python train.py --arch="vit" --model="image classifier" --dataset="retinal OCT scans (Kermany 2017)" --train_examples=24607 --image_size=24 --crop_scale_min=0.7 --horizontal_flip=true --translate=0.06 --targets=["finding"] --num_classes=4 --norm="layernorm" --norm_position="pre" --activation="gelu" --head_dim=32 --fused_qkv=true --bias="all" --qk_norm=false --layer_scale_init=0.01 --parallel_block=false --moe="top_k" --num_experts=16 --moe_every=1 --expert_mlp_ratio=0.25 --experts_per_token=1 --shared_expert=false --patch_size=[2, 2] --layers=14 --width=192 --positions="learned" --pooling="attention" --loss="cross_entropy" --residual_init="zero_last" --optimizer="adamw" --lr=0.0019 --beta1=0.9 --beta2=0.98 --eps=1e-06 --grad_clip=5.0 --ema_decay=0.99 --steps=7100 --batch_size=256 --epochs=73.9 --lr_schedule="constant" --warmup_steps=350 --weight_decay=0.1
Rows from block 7 of a small image classifier, named by matrix and row number. Rows with one number within an expert belong to one neuron, the router's apart. Each number is 128 + 24 x the weight over its row's rms, rounded and kept within 0 to 255. All counts start at 0. Numbers have three digits each.
After each expert's rows are labels from the 100 images, of 14848, where the router gives the expert most weight on average: "responds to" is what is common among them. Only what is clearly more common there than usual is listed. The data: retinal OCT scans (Kermany 2017).
# router: router (model.blocks.7.mlp.router.weight, 16x192), inputs 144-191
# up: expert up (model.blocks.7.mlp.up, 16x48x192), inputs 144-191
# down: expert down (model.blocks.7.mlp.down, 16x192x48, transposed), outputs 144-191

# expert 8
router.8:118124088106115131157132139185129149098114143148106118151135131129128143124058190083137127136137159132169112143101173133100107154128127109110163
up.0:141116158101143100120134146127107119122112181128130094134081148155126166198094065151141118188140152133106105145120149091100098142146178141118120
down.0:097126128128133095138168131123126133080160119141180143119173179144146152111114138157143147106134156145119107134143143110157104121186127141130127
up.1:085154142095128088097149148118145109149135097086141112145169095141112127142137090092140120135125147169125136130124142130164156134160137162131112
down.1:132141078144131063101167135151101149126129122123125122080109089098090129156153111154156094161093132143110125138097067089153134177061147133091150
up.2:062138161111128145107133111110147117140132108088104167116174098117132066125152124088139139151112102124128147108118079152172110149130132149101132
down.2:147127102116132112153095102162119122151119081106088116094113120133133111165132124121098136129182137142148144136114150153094133137111127103128113
up.3:131127131156115166115095131110091099116118150136117164143095135130121134120153153120118128156137085102090158147140105113102105070121089152171124
down.3:179151169095111151155127137171144133210132093165174140107144163166132132105110102121118131096101118155133117078147145160143090143106103116122140
up.4:130161136103083136125119121124125170126123111128149115152124071121075141147124150095151088128121209160165135118118127114124129113135085132115113
down.4:152143142147114156161088137126097150089129137121108094104139111140141102100119101117133114123089111143152115135150137107151095103159124137131106
up.5:085113157085124142088098122113149145130115113116122140099134149080140106177148116127168101160126097108113172103118098147153132102140126115113100
down.5:179105096126130075130180124124119125141118078122117136125128120145106163154097122128070122148116101123117130156122133091095123095077142117131093
up.6:127100150107106116145135164119188100113094127147088102154113165111173080111098115155120139143114083159174156087113129129134100124115127134105162
down.6:129146172146091116144111116126139091065131120134128119087107154137153126146134134142131109147129147144139121133153120109100163130191138135145101
up.7:096150137124132103113114116118121118150118136129147163160159071134142106107151147071152111096118122126143137134114128150126141110104083162088130
down.7:152128080122159124136110115113118144162130100139129122090164107107120123130173165127098088121121150137156132116076129132104154086107114135143128
up.8:124124119133124146103081103112128127166114138111087191088101142133144086125151141118146115109126089098123143132106129117120136072147101130127132
down.8:130125131136122141116100136122128154171134143094127134131151097095091134093135121157180126129087117140110141144131116087143133114139118176127143
up.9:139158118139153156120113157142127190107128109121165138128148098089088101108162144109148123135134146091133133107129106131104080096111124124122118
down.9:158135137120127142135093128109152129146132132138115145141127116143157130099112102124115109088106128144147108126144153164128108138117118126148126
up.10:126098145114122110131142172109187092116107147138083090161119169131162089124120111169118134152136067165171163103119118105142110110115131128121152
down.10:131135147134094150142087113130155106063109112117138110099093160158147117138114128120112108143164114142124113135175131141091140116183111114136096
responds to: finding: normal

# expert 2
router.2:124123117093143114138178125145136165114129143158192147154136120073130123108092147102174136143077152116141135109134141178099125152107171117115139
up.0:094117119090123137128165131129150133124141145159150141188131118080143113101076160110155145189043160128151135091142142174118111164099157098129127
down.0:077120123158103135120030144108102105136119136098154146124107122133128138132087138125167120134122111132109130129164129098123116157127114129136126
up.1:091123218123077140165123167105154097112083149110115148123137136134142080111116102152129108117120100134137122113121122115129098117138112138121142
down.1:076131133124125082124181136139170134126129161127091130109156144119104123144133143104142111138129098147119124075137110179120153096184135117131111
up.2:121121181138120138140121137123135090163127134130108108096110116168124115132151091138101095081142093151127128146103106099140142100149112144130110
down.2:109119149169119163134109145117127129163142098109164141138122131090108105137126134154190120129124142167110129132177172170139126115182102146152118
up.3:098114131115126140122190112132161115160157145176147160191149111088152095092086156113144143159069130145132140096128125171123103133120139116114116
down.3:096109145148112114123042152108100121122147115105116138091118124120116082131111144142145115118122109133094123103155119112126131168133096124153132
up.4:129075146102093134107152100102139092125134119109100077157122134093157076093134150153117145183125122148132149079115113128131087104114143121127127
down.4:095125093156102178133178125157107108114158170128149121138184095120121140135092128143163104103135123132103148115108131126106123114128166121125075
up.5:111136187147134139115095143112134102124134125129120127087102132154145120138148100147077113069142099137135138142118129117149138109168109139098123
down.5:093147112128148131075111144123124140146157099101136127105167118106151099161127130166216128130133151146122117123154129144153140150218138154121081
up.6:090139194142062127157164181082138100107097124104127131125135118118155081109122094151138109124132106157137118122142119097119096125143134133130125
down.6:099130141094126088116189131139138129146145169166074120162156139117126155141129100112132131133116143151118148109156153157112162111187129142132127
up.7:132080157146095123137144143084152079122124130134105093149152137131151098137116117166105109122106097170140151093171114115114088116139119144142154
down.7:102107142122129120081141161154101135151144154124129114131160115136123141193102116176178102123121135131138135126154155150097147121157134132104132
up.8:119119211141115142112113142109141076128125141132107122097098130158142113146144091141109090090111088119129126137141105115165122114159106143119109
down.8:098155118114122142140146142185119132141150100104102120147160118113131103177131124121197139153121130147135142117123143132170128129184080143121139
up.9:175131169148112152133066132122134098114118107144103129117133127125149084164109075156106119060119080136136148122117091110138110101173104134112136
down.9:102107119156123093087160080134118150187087140103107116106131143136111130166171129142160098110142129133152099137134146140126160088149148150131122
up.10:132071131107088115119169084133130078121134135121099088163115130081146081106139151155120137181076117161127153079129130144122108127151117101146100
down.10:073131113151135185145133109127074109111160182112153095151154096116105130124116148126148099099143131109121120133093113099119130150103150136121088
responds to: finding: normal

# expert 4
router.4:095099092133086132136080096137093136086105119104097171150151131117148139098058154131140118135128111103103139118148111117150103168156100144111152
up.0:144122145144105150121129142100108098158150182131116095128129132165122178161110122111108041134121117141119110152129127155122147128144135132149162
down.0:123127141128122154116101145123112133126133133125141151101114098109081145117127144140126128114156129130106095162131122134094146133099112137140131
up.1:105104127099090134129104126107125101114092117094114117130132145106154111131097108162139132140118099107105168127153098117174104137142125113084159
down.1:198107135126136098095166096132108108148111125141123102143106159091146147169136122133148156161112143111102123160160131114180148118149119131137139
up.2:101137161154127106118125176128136126165136193137146127130105100161107140138144101117142082137100140135140125142114155145130152117095146114150122
down.2:161144094152128147129156132130140124143159121106224139099097101130112120122159136149118142122131117121132118160095162126147133119099136112092114
up.3:105149183148129109095108157130142128179139132125122122130114110149088157145148113111151101168097141140157115156096155148106141128114128088129103
down.3:146116109111095143149116136124131144129112059122177124109089143115123133181137114149148158129153105115153125157132164159128128112125108114122147
up.4:095109124109089120137127108101132109124089104080120118135138138081139093110092127165160132144122113104121167098154130121166101161143130120076160
down.4:147115136149141134093168106116136128170103120129123123145123110089126132169128124120165149164083138132112105172128124127169139121141116145135129
up.5:095100134114099119153113123110135115112085104087125143142146135092144109118087140170153131151093106103119164097162134113168093159143137114093162
down.5:144141167147143118114168116140131132153095134133096130156126106093098146177132120107147159142094145108128112156136128107183146137160113122141140
up.6:103171175125161134139121147140158161170141148142142156130093082151110126140138130104155093166093158146157120137118169159129148100113118093143086
down.6:137128115158112088110145087126117101143146107123144135115101111072122151152139129129128118147118152132153147142120120119109142158178141106138122
up.7:141100128152096146129100130103107130092108105107090133104108149128155118151087105156117118112144115104127122139161140092164104138169130166108187
down.7:113129135133141131124128120149095122207145140120138139153128116094118136105132118117078114133113181118098109127149125158164148108168110119158144
up.8:105124134104115131151115132140123119117134143099125108145103096138111132149173135133116128112093140172106159146111151154152170129145135117175087
down.8:120093091150130161122122135108119160034136139136089094103118181103140128110150136136139140119106090114118134125086123089095111145077161146138114
up.9:137128146118110162113061125114105113132097145095114130137134124144141110153069121136146103147083169106116157115137100137155090115154099103103156
down.9:168093169142120093119186136132096093125109111098092115144108136126142123119125135085135162131119144100120124155147100111184110105120111129132152
up.10:134149169139175128124123185129141118177136135171125168134121109163114137168131131107119062143104117131147110143113124137135158110146119100146115
down.10:122098109116127150131171112138150116154164104093182133102114117111114118155125111125085125136151135118132123135108107152096139127161107134165088
responds to: finding: diabetic macular edema

# expert 14
router.14:101114104095149111140137154167120150106124124139097129113085142135153148158091161111110141147121146175136128156144163129094129175116136080106152
up.0:117139101129136097123081158137133123191130108115129134132110104156122083182110138110164106088090134138138139108126148158168114093189126149146124
down.0:068135128107158158151163107100133110117126170102124151104164110109116183120115136118069120145098136122137158150118115137128117109024128152140158
up.1:127150125132123118148128091149142110123146120143144133133136122163130103142143103107122128137095127102145144138124140171174130127134163140161074
down.1:063111115098169158132135088136108152100160126091170101143141117115137154136134164143125124149158122118143134134096117155142090151082119149126106
up.2:061129213093127141140136147108149101118127118139119116104148131079139122133114158122103096131113134140145143092125169130111132093081145107136118
down.2:135139168148140068106121101140143126080137149177092159126109131128092140103129132122161157166092140134141155102194106078110132146207118134108119
up.3:095111158109076140110122145128116094144097130088134131153124165090160088121113100138148171115106086113119184129140079125199115117108136142109125
down.3:121144130079142130161160122116140136122098137136159099073126143122143081115144087132130116111155126141119115152084170128136162128069146150137124
up.4:086126129083120134159153138133149133113131085110160184143128080129109105110155130136187135145113103133167169116099178124184130142139112133097112
down.4:113119146152173149157043141119115110174122067096160120135172120108171137107120158135139126097107120142126131119140124132127147118134122135126133
up.5:081144183094113134107130120105161108148154088120118107101164119090133092172140141117153081145127131154150122089117165119141146108118132117115094
down.5:116126197103119110132123111159129116092146135202100140117147134123091117127138139108120173164093153160163122121178112079146148144143126136092106
up.6:055125195107117139149113157117166117102133107119124123142148125117133102123131174103105107151108134150145168088122168146129116117083102118146119
down.6:146148174180124083119108128125141129072129143141087122148129126135098147103134108136187147160093128116115142102176121108115155119192136155114094
up.7:145133178109146164130122109123140129090127135101143164130144118152137103125154082091160141129120130120116160116137093130139120125161154166132097
down.7:070134161131144131084146101099114137108134111104141135131143136131102146128114103159076114150084150149119146138093169115098175163092107127118111
up.8:117158166109143162130086140133141161139130099087139131138121093117104107085161073092164137095121114124119151096105089134165142094125113156132135
down.8:110137108133112170124176117086163093095105141157166116079131113148079134124143129159098116118131107117122132127135149142093126116071108125128115
up.9:090124177117138153128136111135153104125132095080106138115109129104107087117130160133072118131119120133149178086106123114183142054095115106131117
down.9:124145139140140093120117104131141136078114144159110124152095120145093135108172107149152112134115096102107132110091180117112133175134123132108130
up.10:106111116086140113141177152142114139063131095125111147184111149143141125127127146101132161138093092129114131149151160152140106144118145122104147
down.10:187123149149144078131106141111138132163126112131124128114119108140135132136098143156157123129107101123130131112156107111131125134196111144109133
responds to: finding: normal

# expert 7
router.7:115097086099114099166134118168088130100137128120118111138172145102134141133110142099115151157119132147110146107124158136115109186113181085131140
up.0:121136142097164161146054089159148155115145091096158162114117090124122132134159159081159120156100159155148143103110121144130165142124141096136106
down.0:166121095124136162141086098122132166098148160097090125125108120108106155122185121096112126096144103154148132119097124107148122107148125165143156
up.1:123150115143126112115141129133111125122125145136130151131149122164121148098147131090127098144143132125118104151151117134098188104161102120143091
down.1:137118069111107094125180096149130112181137142159101135130183121152111130142152134135118124118153108121137145182116163194111135094120152103102121
up.2:129132143149097129106123176091135095148110164139140109129104128130143139181114088150101081139135096128114136121131092121151114110138142137140151
down.2:108159111117153145158219160114131124151122141102152117111148122114114128056090155128061143100155144159130112131105146154080117122090134131112128
up.3:124141183133100144139091130123150092130120133110104109082103104130132095209098087156129074129133130128131135140144125101127096120146128130114118
down.3:097141080156114078133167203102129135192124101137119171097128098152141115090105152142111132128138152122107097118128084166127131113090148131135120
up.4:071140174108099150114137127093134070145130135106121127105116136153140117140141100134163118125099123149133113135125127132171137110137104133111088
down.4:122113117122140088144217134129142136178124153105099124147109152154136148032146146129117136117134161147135130124135165145127113124128114077116123
up.5:127137117151094091136101139116134109172116158127135139148141118129117062089139094119147110083119132124131116119125098100133124105169123173097118
down.5:107111123122107071137163126133113140106134168121120143144164152148140148137105167107057115136157119109124131115116105167113124119130153127112134
up.6:076151183130114152130076122163104124119128131116133132098065118137138117138093105128161103104099170121109125137130143171151138134110122104129102
down.6:139111136164119053101149089128164133146107063127107144089134139138148118082102144142116155133155139147158148133158108159114144135130152106109130
up.7:167108148105107095130169137144099100111126122143121081126148176152158150156121101145095142122098103136109141144172147161132123179131158099095141
down.7:131113187145152180126026104150120163102110094100149061157147123149109126150117114100193121132111148113120131122118089150180105139131098126124117
up.8:133111131115168143127119105132134138135105098125110189104131112132116102122161140140129128141117119124126130117109122128126168108165115141138105
down.8:148124128096125067117149134124117119200109138133158131129102126117109120158157127158070141123115114119136118162099129179146143118146138126109150
up.9:099141179107127123097100151104145096200104176082142097104089105135111107128103063157134093142119139135157134107137095119149112103136130110105159
down.9:130113114112135098120230163143138129151151127145177120085173133121143127099101120146089154145145133133114116097137109143108144134073117134124126
up.10:118129202141094138132132134145099071198121156098119104089089132121128141160118074150129096115125136133111116139147116111174132113155122106133107
down.10:110128119109156105109220122142157097145103142132110142116099086131131120114130115146111137143124097123142156114128110162131115167096084114131147
responds to: finding: choroidal neovascularization

# expert 0
router.0:148131119107106083124141113155155124153127164138147105133093103094116117147178109176120171164144109159141153090075120117137137167109160118144099
up.0:125087127107155117141114130132156153119095153125107106100114129094133077112143163169141125119104085131135146086145106141133089136085122134164124
down.0:139131135122095144145167141131125117156161165121115091136086136116101145099129104124130107128106133112092121129081091113160132132076147136148116
up.1:129104144119122119134131096158145125093113137134152083121146128104104092113187115194132153128143111146143138113116116103179130161123143128108113
down.1:119133117129139098122144149102101104178154139148156098168151137112119132089088097123122115118109131135109102104127099153117153102134154123162107
up.2:117147131099142128110094115149128150114152134144161165149130080118137138172103136096168073127100191110127102144147066142163149160162133107102095
down.2:153142125122116124126082104121118136055124130095075110132084112133099147130120148150115145145121120152119136130165147128120133158131120153092116
up.3:171175116151141123168159155122134137134143142109129096184087070132103138124106148084107084103112150161127115113103108132128118136144140149158099
down.3:097152150194140159108064141155148127070125157127161094115106105108129164168166108134130131146139099157111158119085163146149160115160130152156121
up.4:126134133121104119131108136118151123137155128112108101161069093107123095138109153099103068121095140151145129091106104143118102132138109130144101
down.4:070140168170123159133075118156150095076128130098198108127121106123142156153121143117179109146139115127120144109103106131115158103129136104109129
up.5:107126155128113151155113130131095086088119096128111141127139133128161126125053117096150105142081156097104132149170110167129125168140120117103152
down.5:218137108077131149119209135144161110177156133123144126105130137094105143113124145154050102124150110128138134132117101159107120111085139125149105
up.6:151136153113115110090141107123156102141162132136139098132129130122111115154170111146135159174149116155119135134104114112165162140146127113101103
down.6:135142140099150112112145128134106137164152150154153161164187113123110139108134100105104120137138150150123121134124124154108132135117137121120112
up.7:118146127122084114098116112140145127169145107154135196080126128154143147155127105125150149142133099123136147164130127106125140164141131100094111
down.7:180132112095146146132165097145115122179117082176125117152157114140128152120129124126129121118146146127104102150151097170108131131133131141122114
up.8:107131088111165112171146143117145121162098156141153159144104092126114118111096111135107117074106131142153147102136110127112113139134110154129149
down.8:143171152104136148161087142136130121087145154135090116176119135113125124140114098117092132136109131105132105124095120159154167106152121128174148
up.9:148125135130113113103125109150159119118126143144131097120140127112124102137171094188115165135154105162133149116106129081172144156135151132098132
down.9:114137125103126081118161142110138107174152131178165149200171140114135152109111105121112124113126153135133116131132110168100148116115141141138104
up.10:147166128138134117158131156145127148141138157122147120175087090128108128153109141094126109120095140161138090129102108144126114138130126156160107
down.10:096136163168126168107061149147159118084136160112130093113121115122144140150155126114148139117135103140118151114099150157139128104130154122146140
responds to: finding: choroidal neovascularization

# expert 15
router.15:136080124152122111133166096144130098078111091139091102111128163139150114129101098162102108133138098151114088144139143094108127100168099102104128
up.0:123147160087101115101116119137135138146152180121163141143087095095105120140140102129171146165095182125142186131094089165160164147126158102119087
down.0:134111045115117204121119141150104123059148144120191097117105125144118150134105117122121137127113112141136117174084154141096103141162139120133148
up.1:117129155093164148144088138114143136147098123103163139116153119103124095106123122127152163144109145077133130087133123141158104146124152142140125
down.1:079108091113121100127102166135156152163139151109105143127152073142115122141140126117173123148116105132139085117135141141185129120127159144110147
up.2:082099168092123159105089098090140130123122081118121139131169127107138129102168150118141111127094096135131149104127085156195134138166149119097124
down.2:150131149128118091120113168111083145107075127132111080100120128126143161162128128143134150132111127154120109154098125097086137172104116116104163
up.3:136162181140187143106129102121104165129174098137124096081147104110098133126154101124150142148124148119130106135129157129164142125121139106119099
down.3:142147144076126129127120141163140150166108107158117152130062139132155132196103132114160129133134121130115137135177100152089130134147142121093120
up.4:092078147116124151133107134117129120116113121157115170131115169139169115066140118131135129116120124107078137152158104145147157123151114124128129
down.4:131093145168143133102110158156111109134130183079104112123088130138101137140128125129081163141167139136121128124133146125073142149054120117129141
up.5:110071152105078162127140138123134088134089097126129140134117166121179066133120124130134136126099126135091162129153105152154130141121134102097145
down.5:115150152174127162127112127129124128071120134103110080098120104101119112136143138127081153152164154139143113134100154133116158144076124135136139
up.6:110138178124152137104143142134106133211150147163161164131110097096126127125123145113179136150064139076114140106099132172145130160092145114122110
down.6:103159081152130133125066174163127155146151167092138119109109119113115143132155149134119118100144147131150119150082144163172134131195134132112104
up.7:112058129139106148130110141111120105126101135140086152135124189137175136080145128142117093112137108138092134141153097125111129123137120109135141
down.7:137104115180149128109129136178124097112114148105082101142104115119107135100114117143106149133135165118118114157155133110103107121059126132118134
up.8:112148158108089145085077132095146141147142141095155151150123115099134120123168153097165114140103123111121167135130095157182124137111155113142121
down.8:119136151111129110138100168110125147138138100130115107108137074155130158173115130142163115130095103130136118151100093119075107183139134122140124
up.9:127094128152121149156143146127128104109115107139069152116126136136146142062150158126106119101114068129108112115126143128121108084134089128199142
down.9:150145073154133145124143167148120120081101142117120162149131134139141129070122126127076150140143138147136142143145113100084145092051110137139137
up.10:100120147101127150082075088103154158125139079088116119134170110104132131078180163095144107121117099125152149079114105137211151137154127135110118
down.10:142120156133123157115086179120129103148122127102102105122114100126100142140121134140184137136183088122125124136099107113075137118087149118137160
responds to: finding: diabetic macular edema

# expert 1
router.1:188102108171165146144129169118090159115127145133114130123154152153125164108131133133106114085147123091075104133131122114093101098135119173202167
up.0:093155156091059124097109096122152106164140133099130139122090118105125087116154121171174137137133147140151146093115104112171166111154120117103079
down.0:130098079161138109115169132122138103132113088125100136135140122120105121077136126115126121152142152101126113099154163130113174134123115122151116
up.1:139130141140134164183133157111139158105084154160112099182104130137132124154093106129100127116130147110118110094125136124117092112139132153163155
down.1:202104092102123186115143097129129175157114112106157122148110132129137155119139139115062119103119151146089125127111164154153113103080131110140114
up.2:150120144120131171120114109103106111167099137087116121119088127145140110127172134139144154108123127087100149098121117133145112138113142119127119
down.2:108127073184118060105166160102126134154111119127075143128114105130094102106131104143099121144152097161131126120077144146107101147133144122137117
up.3:100092155110110170129104121114123077153101134079123177131089128122150108112110158129158143147102161111104137098158092159131123105098110131140108
down.3:152136114163128074117186128095133090137101127147069128121106142133090078103181106113130155151129115124140123109111143135123130129130154114113134
up.4:106135188099102121103171097135136090127151112115146115105098131088140119124114113118149177173101136145135161127132143186162142141116173087094090
down.4:108153086203134177128071143116151172128110122109076128151143124106137103133182162140106122128153090151119124104094159118129151146175162143143137
up.5:103160169086107124114126116177202118124150121098166136127116103110111092142144121133148166157105136163173172129131108148165144151122139089085087
down.5:108106085167135144135129123125126122091118133131117152153176110132115134111134131079136151144113114131120123155179110138014154167107137101124135
up.6:130139123126108167109079137119128140184137157097084137082083126164113122131167137118150109118132142117121125135119144116108134112143090120145102
down.6:102115148157141066106093153118118131143115177107153172136134152127126142131103125128173128135130101116131132149069074118127162148169116116124121
up.7:080120162092045100107125121121135105119164136106135113134075129105134105094156087138157146222116098135139160135152112147164184121123141103065097
down.7:118105088168137135133127075097120129129107138112096131126142109127120129100140183098133115130115141122143136134134122092136132134120133109101153
up.8:138148128122120145159146142127137146124142165125140062168092088132091130131119152111127123139095158124140126093122126147125119118121115138165137
down.8:175121157075130098117210134148123122119112102155088112147105123118127158167104111119094111124106137153121108156125148126139122190074138123120125
up.9:141094115150145155099125118119080129133146118108120155093132163140139161118164170135129109112148127097084113140145129132102163094119088142171129
down.9:101126141104122113119074111115137129090135149108110131149139130141147126165111105135158145135155148116122127117179080186136123115118122128131133
up.10:115132131129122086095157112133142075103164089135131137148127133112150115142134120122123099123130083166146125137127118121146133135139163097061124
down.10:112114066174156118134205119102119104091100095146127120118156141117142122095103116112130132119095151119116090116121137098114098173117115127121140
responds to: finding: choroidal neovascularization

# expert 10
router.10:104159112138111112112125087145160104109174108113139126142159096124081104139175139130119146115156127182164159087104109099167158094140123136135075
up.0:102143148147154152119109096109118176124148115125144111139179084145098134116136137167162100121092171121142126101138156169127114135124101154172130
down.0:172120098086115139151091155151124136171101146122090097134148084158124131185145118131121116115098124111134127123123111109189128138126113097128123
up.1:122145160142192141136095173143110174127140121118152137112125110160112152135132152087170106143091167111103145140120150162134169134103139123138095
down.1:074162147146126112103156111139125118179107147124125091113142118099119126166161104110169115156125126141120101118080113074164135121146090092152129
up.2:117142124124120137100136097109145136118135083108102104113161136151127115094124129104127104109121124132153130127144112139200125140152103146107117
down.2:154143118125137171114138145166133152112118112111078121122135113095117139145159116163187125148087084149117124123121148102182114118147155111142100
up.3:109111197121112125143120129125094135181090149156129147139093135109154137147078112135167110141075142074104126133164131151122107170111139125126155
down.3:126158134126090119105196083125138119150083108155126151110115133154158124135110126092127117123172141113149144139122169150104121134116121135137150
up.4:123114171132162117160100164145121162142128136135145162146138095132125145146109130110174092120085140079082129114126142161088157149136155140147127
down.4:108167180128154123123168126099134100137098177121132086134123098107098153210161137100112148151110112130143108103088110104178142149119126124177162
up.5:160153137148172129093109112119134148107171102120139122105103115113114100143162145123143098148107141129119145099102132173147172115124146096150087
down.5:178145117107129123114117194158140135136101154153112114108122141155115112222129123128138120147108115128121136108144138107131123122076107132120121
up.6:113137160171143117119125153077062131131102148163151149120135118114137159134113090144156117097072156088098116130143145159129093138142129135139141
down.6:118107131091155124167143141105135115143123196132135092123115107111133163120127114109085107115117127118121128143088132163166109159142122099142095
up.7:165136161130148133125117142159115129141143132118172164113073129142134133169135113131159146145098150106106164132129123172122145103098164101129106
down.7:110130136099103113146114163110124116131134175161090119080105162149140104186117112116189141127119105124111141124101156107130141129075097127129119
up.8:179106140090106109131090163109132154173094156160149114152087164136152121151114130098156060121114157110121128161167117136111125146111145112106158
down.8:115109155082133127141083151133142125113076137139177118116075164147172117132149118106124157123129174121140162147140109145093135108080102124125140
up.9:114127181128150126129132148117086135173104156163144149133097139126156155137071087122161093135086145075107114158168140165117102166118129136121166
down.9:102129098149082094108135118138118124144113095144159112130125121124127137127105096137124091124185148140129137149159165149070134118093102136144149
up.10:094163146073086090141156153136158121156121128148160112170117088121093095139157095149113166141141132155150135106103139101113142159163093138119099
down.10:164132117125132122132127155154156120147115125098160151112123131120124126111122123144107149127096127104144133125154121096145058155170117142102123
responds to: finding: diabetic macular edema

# expert 13
router.13:128109109113127113134163161101127121119083149129132107163099171097152108124095108143089138123151082123136148130131118116113108130095139150094156
up.0:142120128140126105122140166095114103139118167141156089185134141112119148134119106152117063182144130143128156134114116105096124108115148146122155
down.0:110120085138136128125171113117129131132132168124124136126141121130140120093124123101081102180082106118124093131135153109100128138070115140129143
up.1:113158134113140134127059102134134133149157075119173119118136108119119152148147104084167121097115137136156108122123145147174144184176087132140105
down.1:121111089155115130109175115136120143110145145122157121146186144108147120127156133145132105159113127126105127117095145078160132123103121118137123
up.2:155125144116130092139157146134150154148122144116160122183117139104121084129123120135127135181148102136173156131130145133138129142088140125093128
down.2:097113098118156120115142093139137118107109179109105109136111119119133065140141113098032128122084083118139141118119147141121134108115091106142122
up.3:133113152117075124171147126124134093111124122150118119138105132125131102139127141138104094109090134142119176098152147151107105131127121102183138
down.3:080135133114115111113122108089123150065126122158114118159114122124122128190132115124103104100092107108140145135066163135152150139135128141152097
up.4:105102136101080191133131115139141103142111139073104122187151121109122067092140186131151143165088143141119175098126116152179124121091125112118119
down.4:051148073142113115128118121123121098124151100130156134143157115153119186131143143126183141154125149142109143128134163101117124136162119117124122
up.5:169140143097181114147131152145160172154129153164159142166107098088107095136130109134139181132114115121158140143125143139151117176129148123121110
down.5:141155159125167119143139135110119131133124161126139149158094110136137101160088102129102119105100121095122112122136134128116130136150137096106146
up.6:109158173059124147139128148129165153104132147124155118151096095116107116152165157111146142175093157157161149104111148184142145138118109112135077
down.6:112132172096145071141180109121135075082124069163183133156147140142125124129107139161140126179063146127129124130140099146150131130129079106140114
up.7:118097140064096150171136100164163117103102123077106134147133117106127040092128156129148140137097137129149164094118118140162117137125143122113116
down.7:063108110121118098154130081141113101074142101156162126159151125143112155177126107128145134127119137157141136137154101146125115183201118129155121
up.8:121092141092113131169142096151147118104097121106124148136116131133153056109110124143122188078114113109128139122143138128168113143134117129110124
down.8:092111110138143141145129112159104143094142130131139128169102106135112158203131129126116131113143116151120163122125117188122131131175139115135101
up.9:129159182091109129102116104153131156137172094104143113105121092121101140135159145088168117140091159133130133125083171186148175149155112099137080
down.9:177130142178123167142110113101098128130135102110111126134077121137145099097152122186199149122166111129123136127100115094157126178098101110121134
up.10:108130121099098131130124071152107132133133134043139098133114139163121118174101159105141185188120120141117123155113135145177159146131147088106120
down.10:096116105046115152142112150133132135140152139102101150124136154132116128107141150104097157082146144130099127128136111154092135135142112162150134
responds to: finding: diabetic macular edema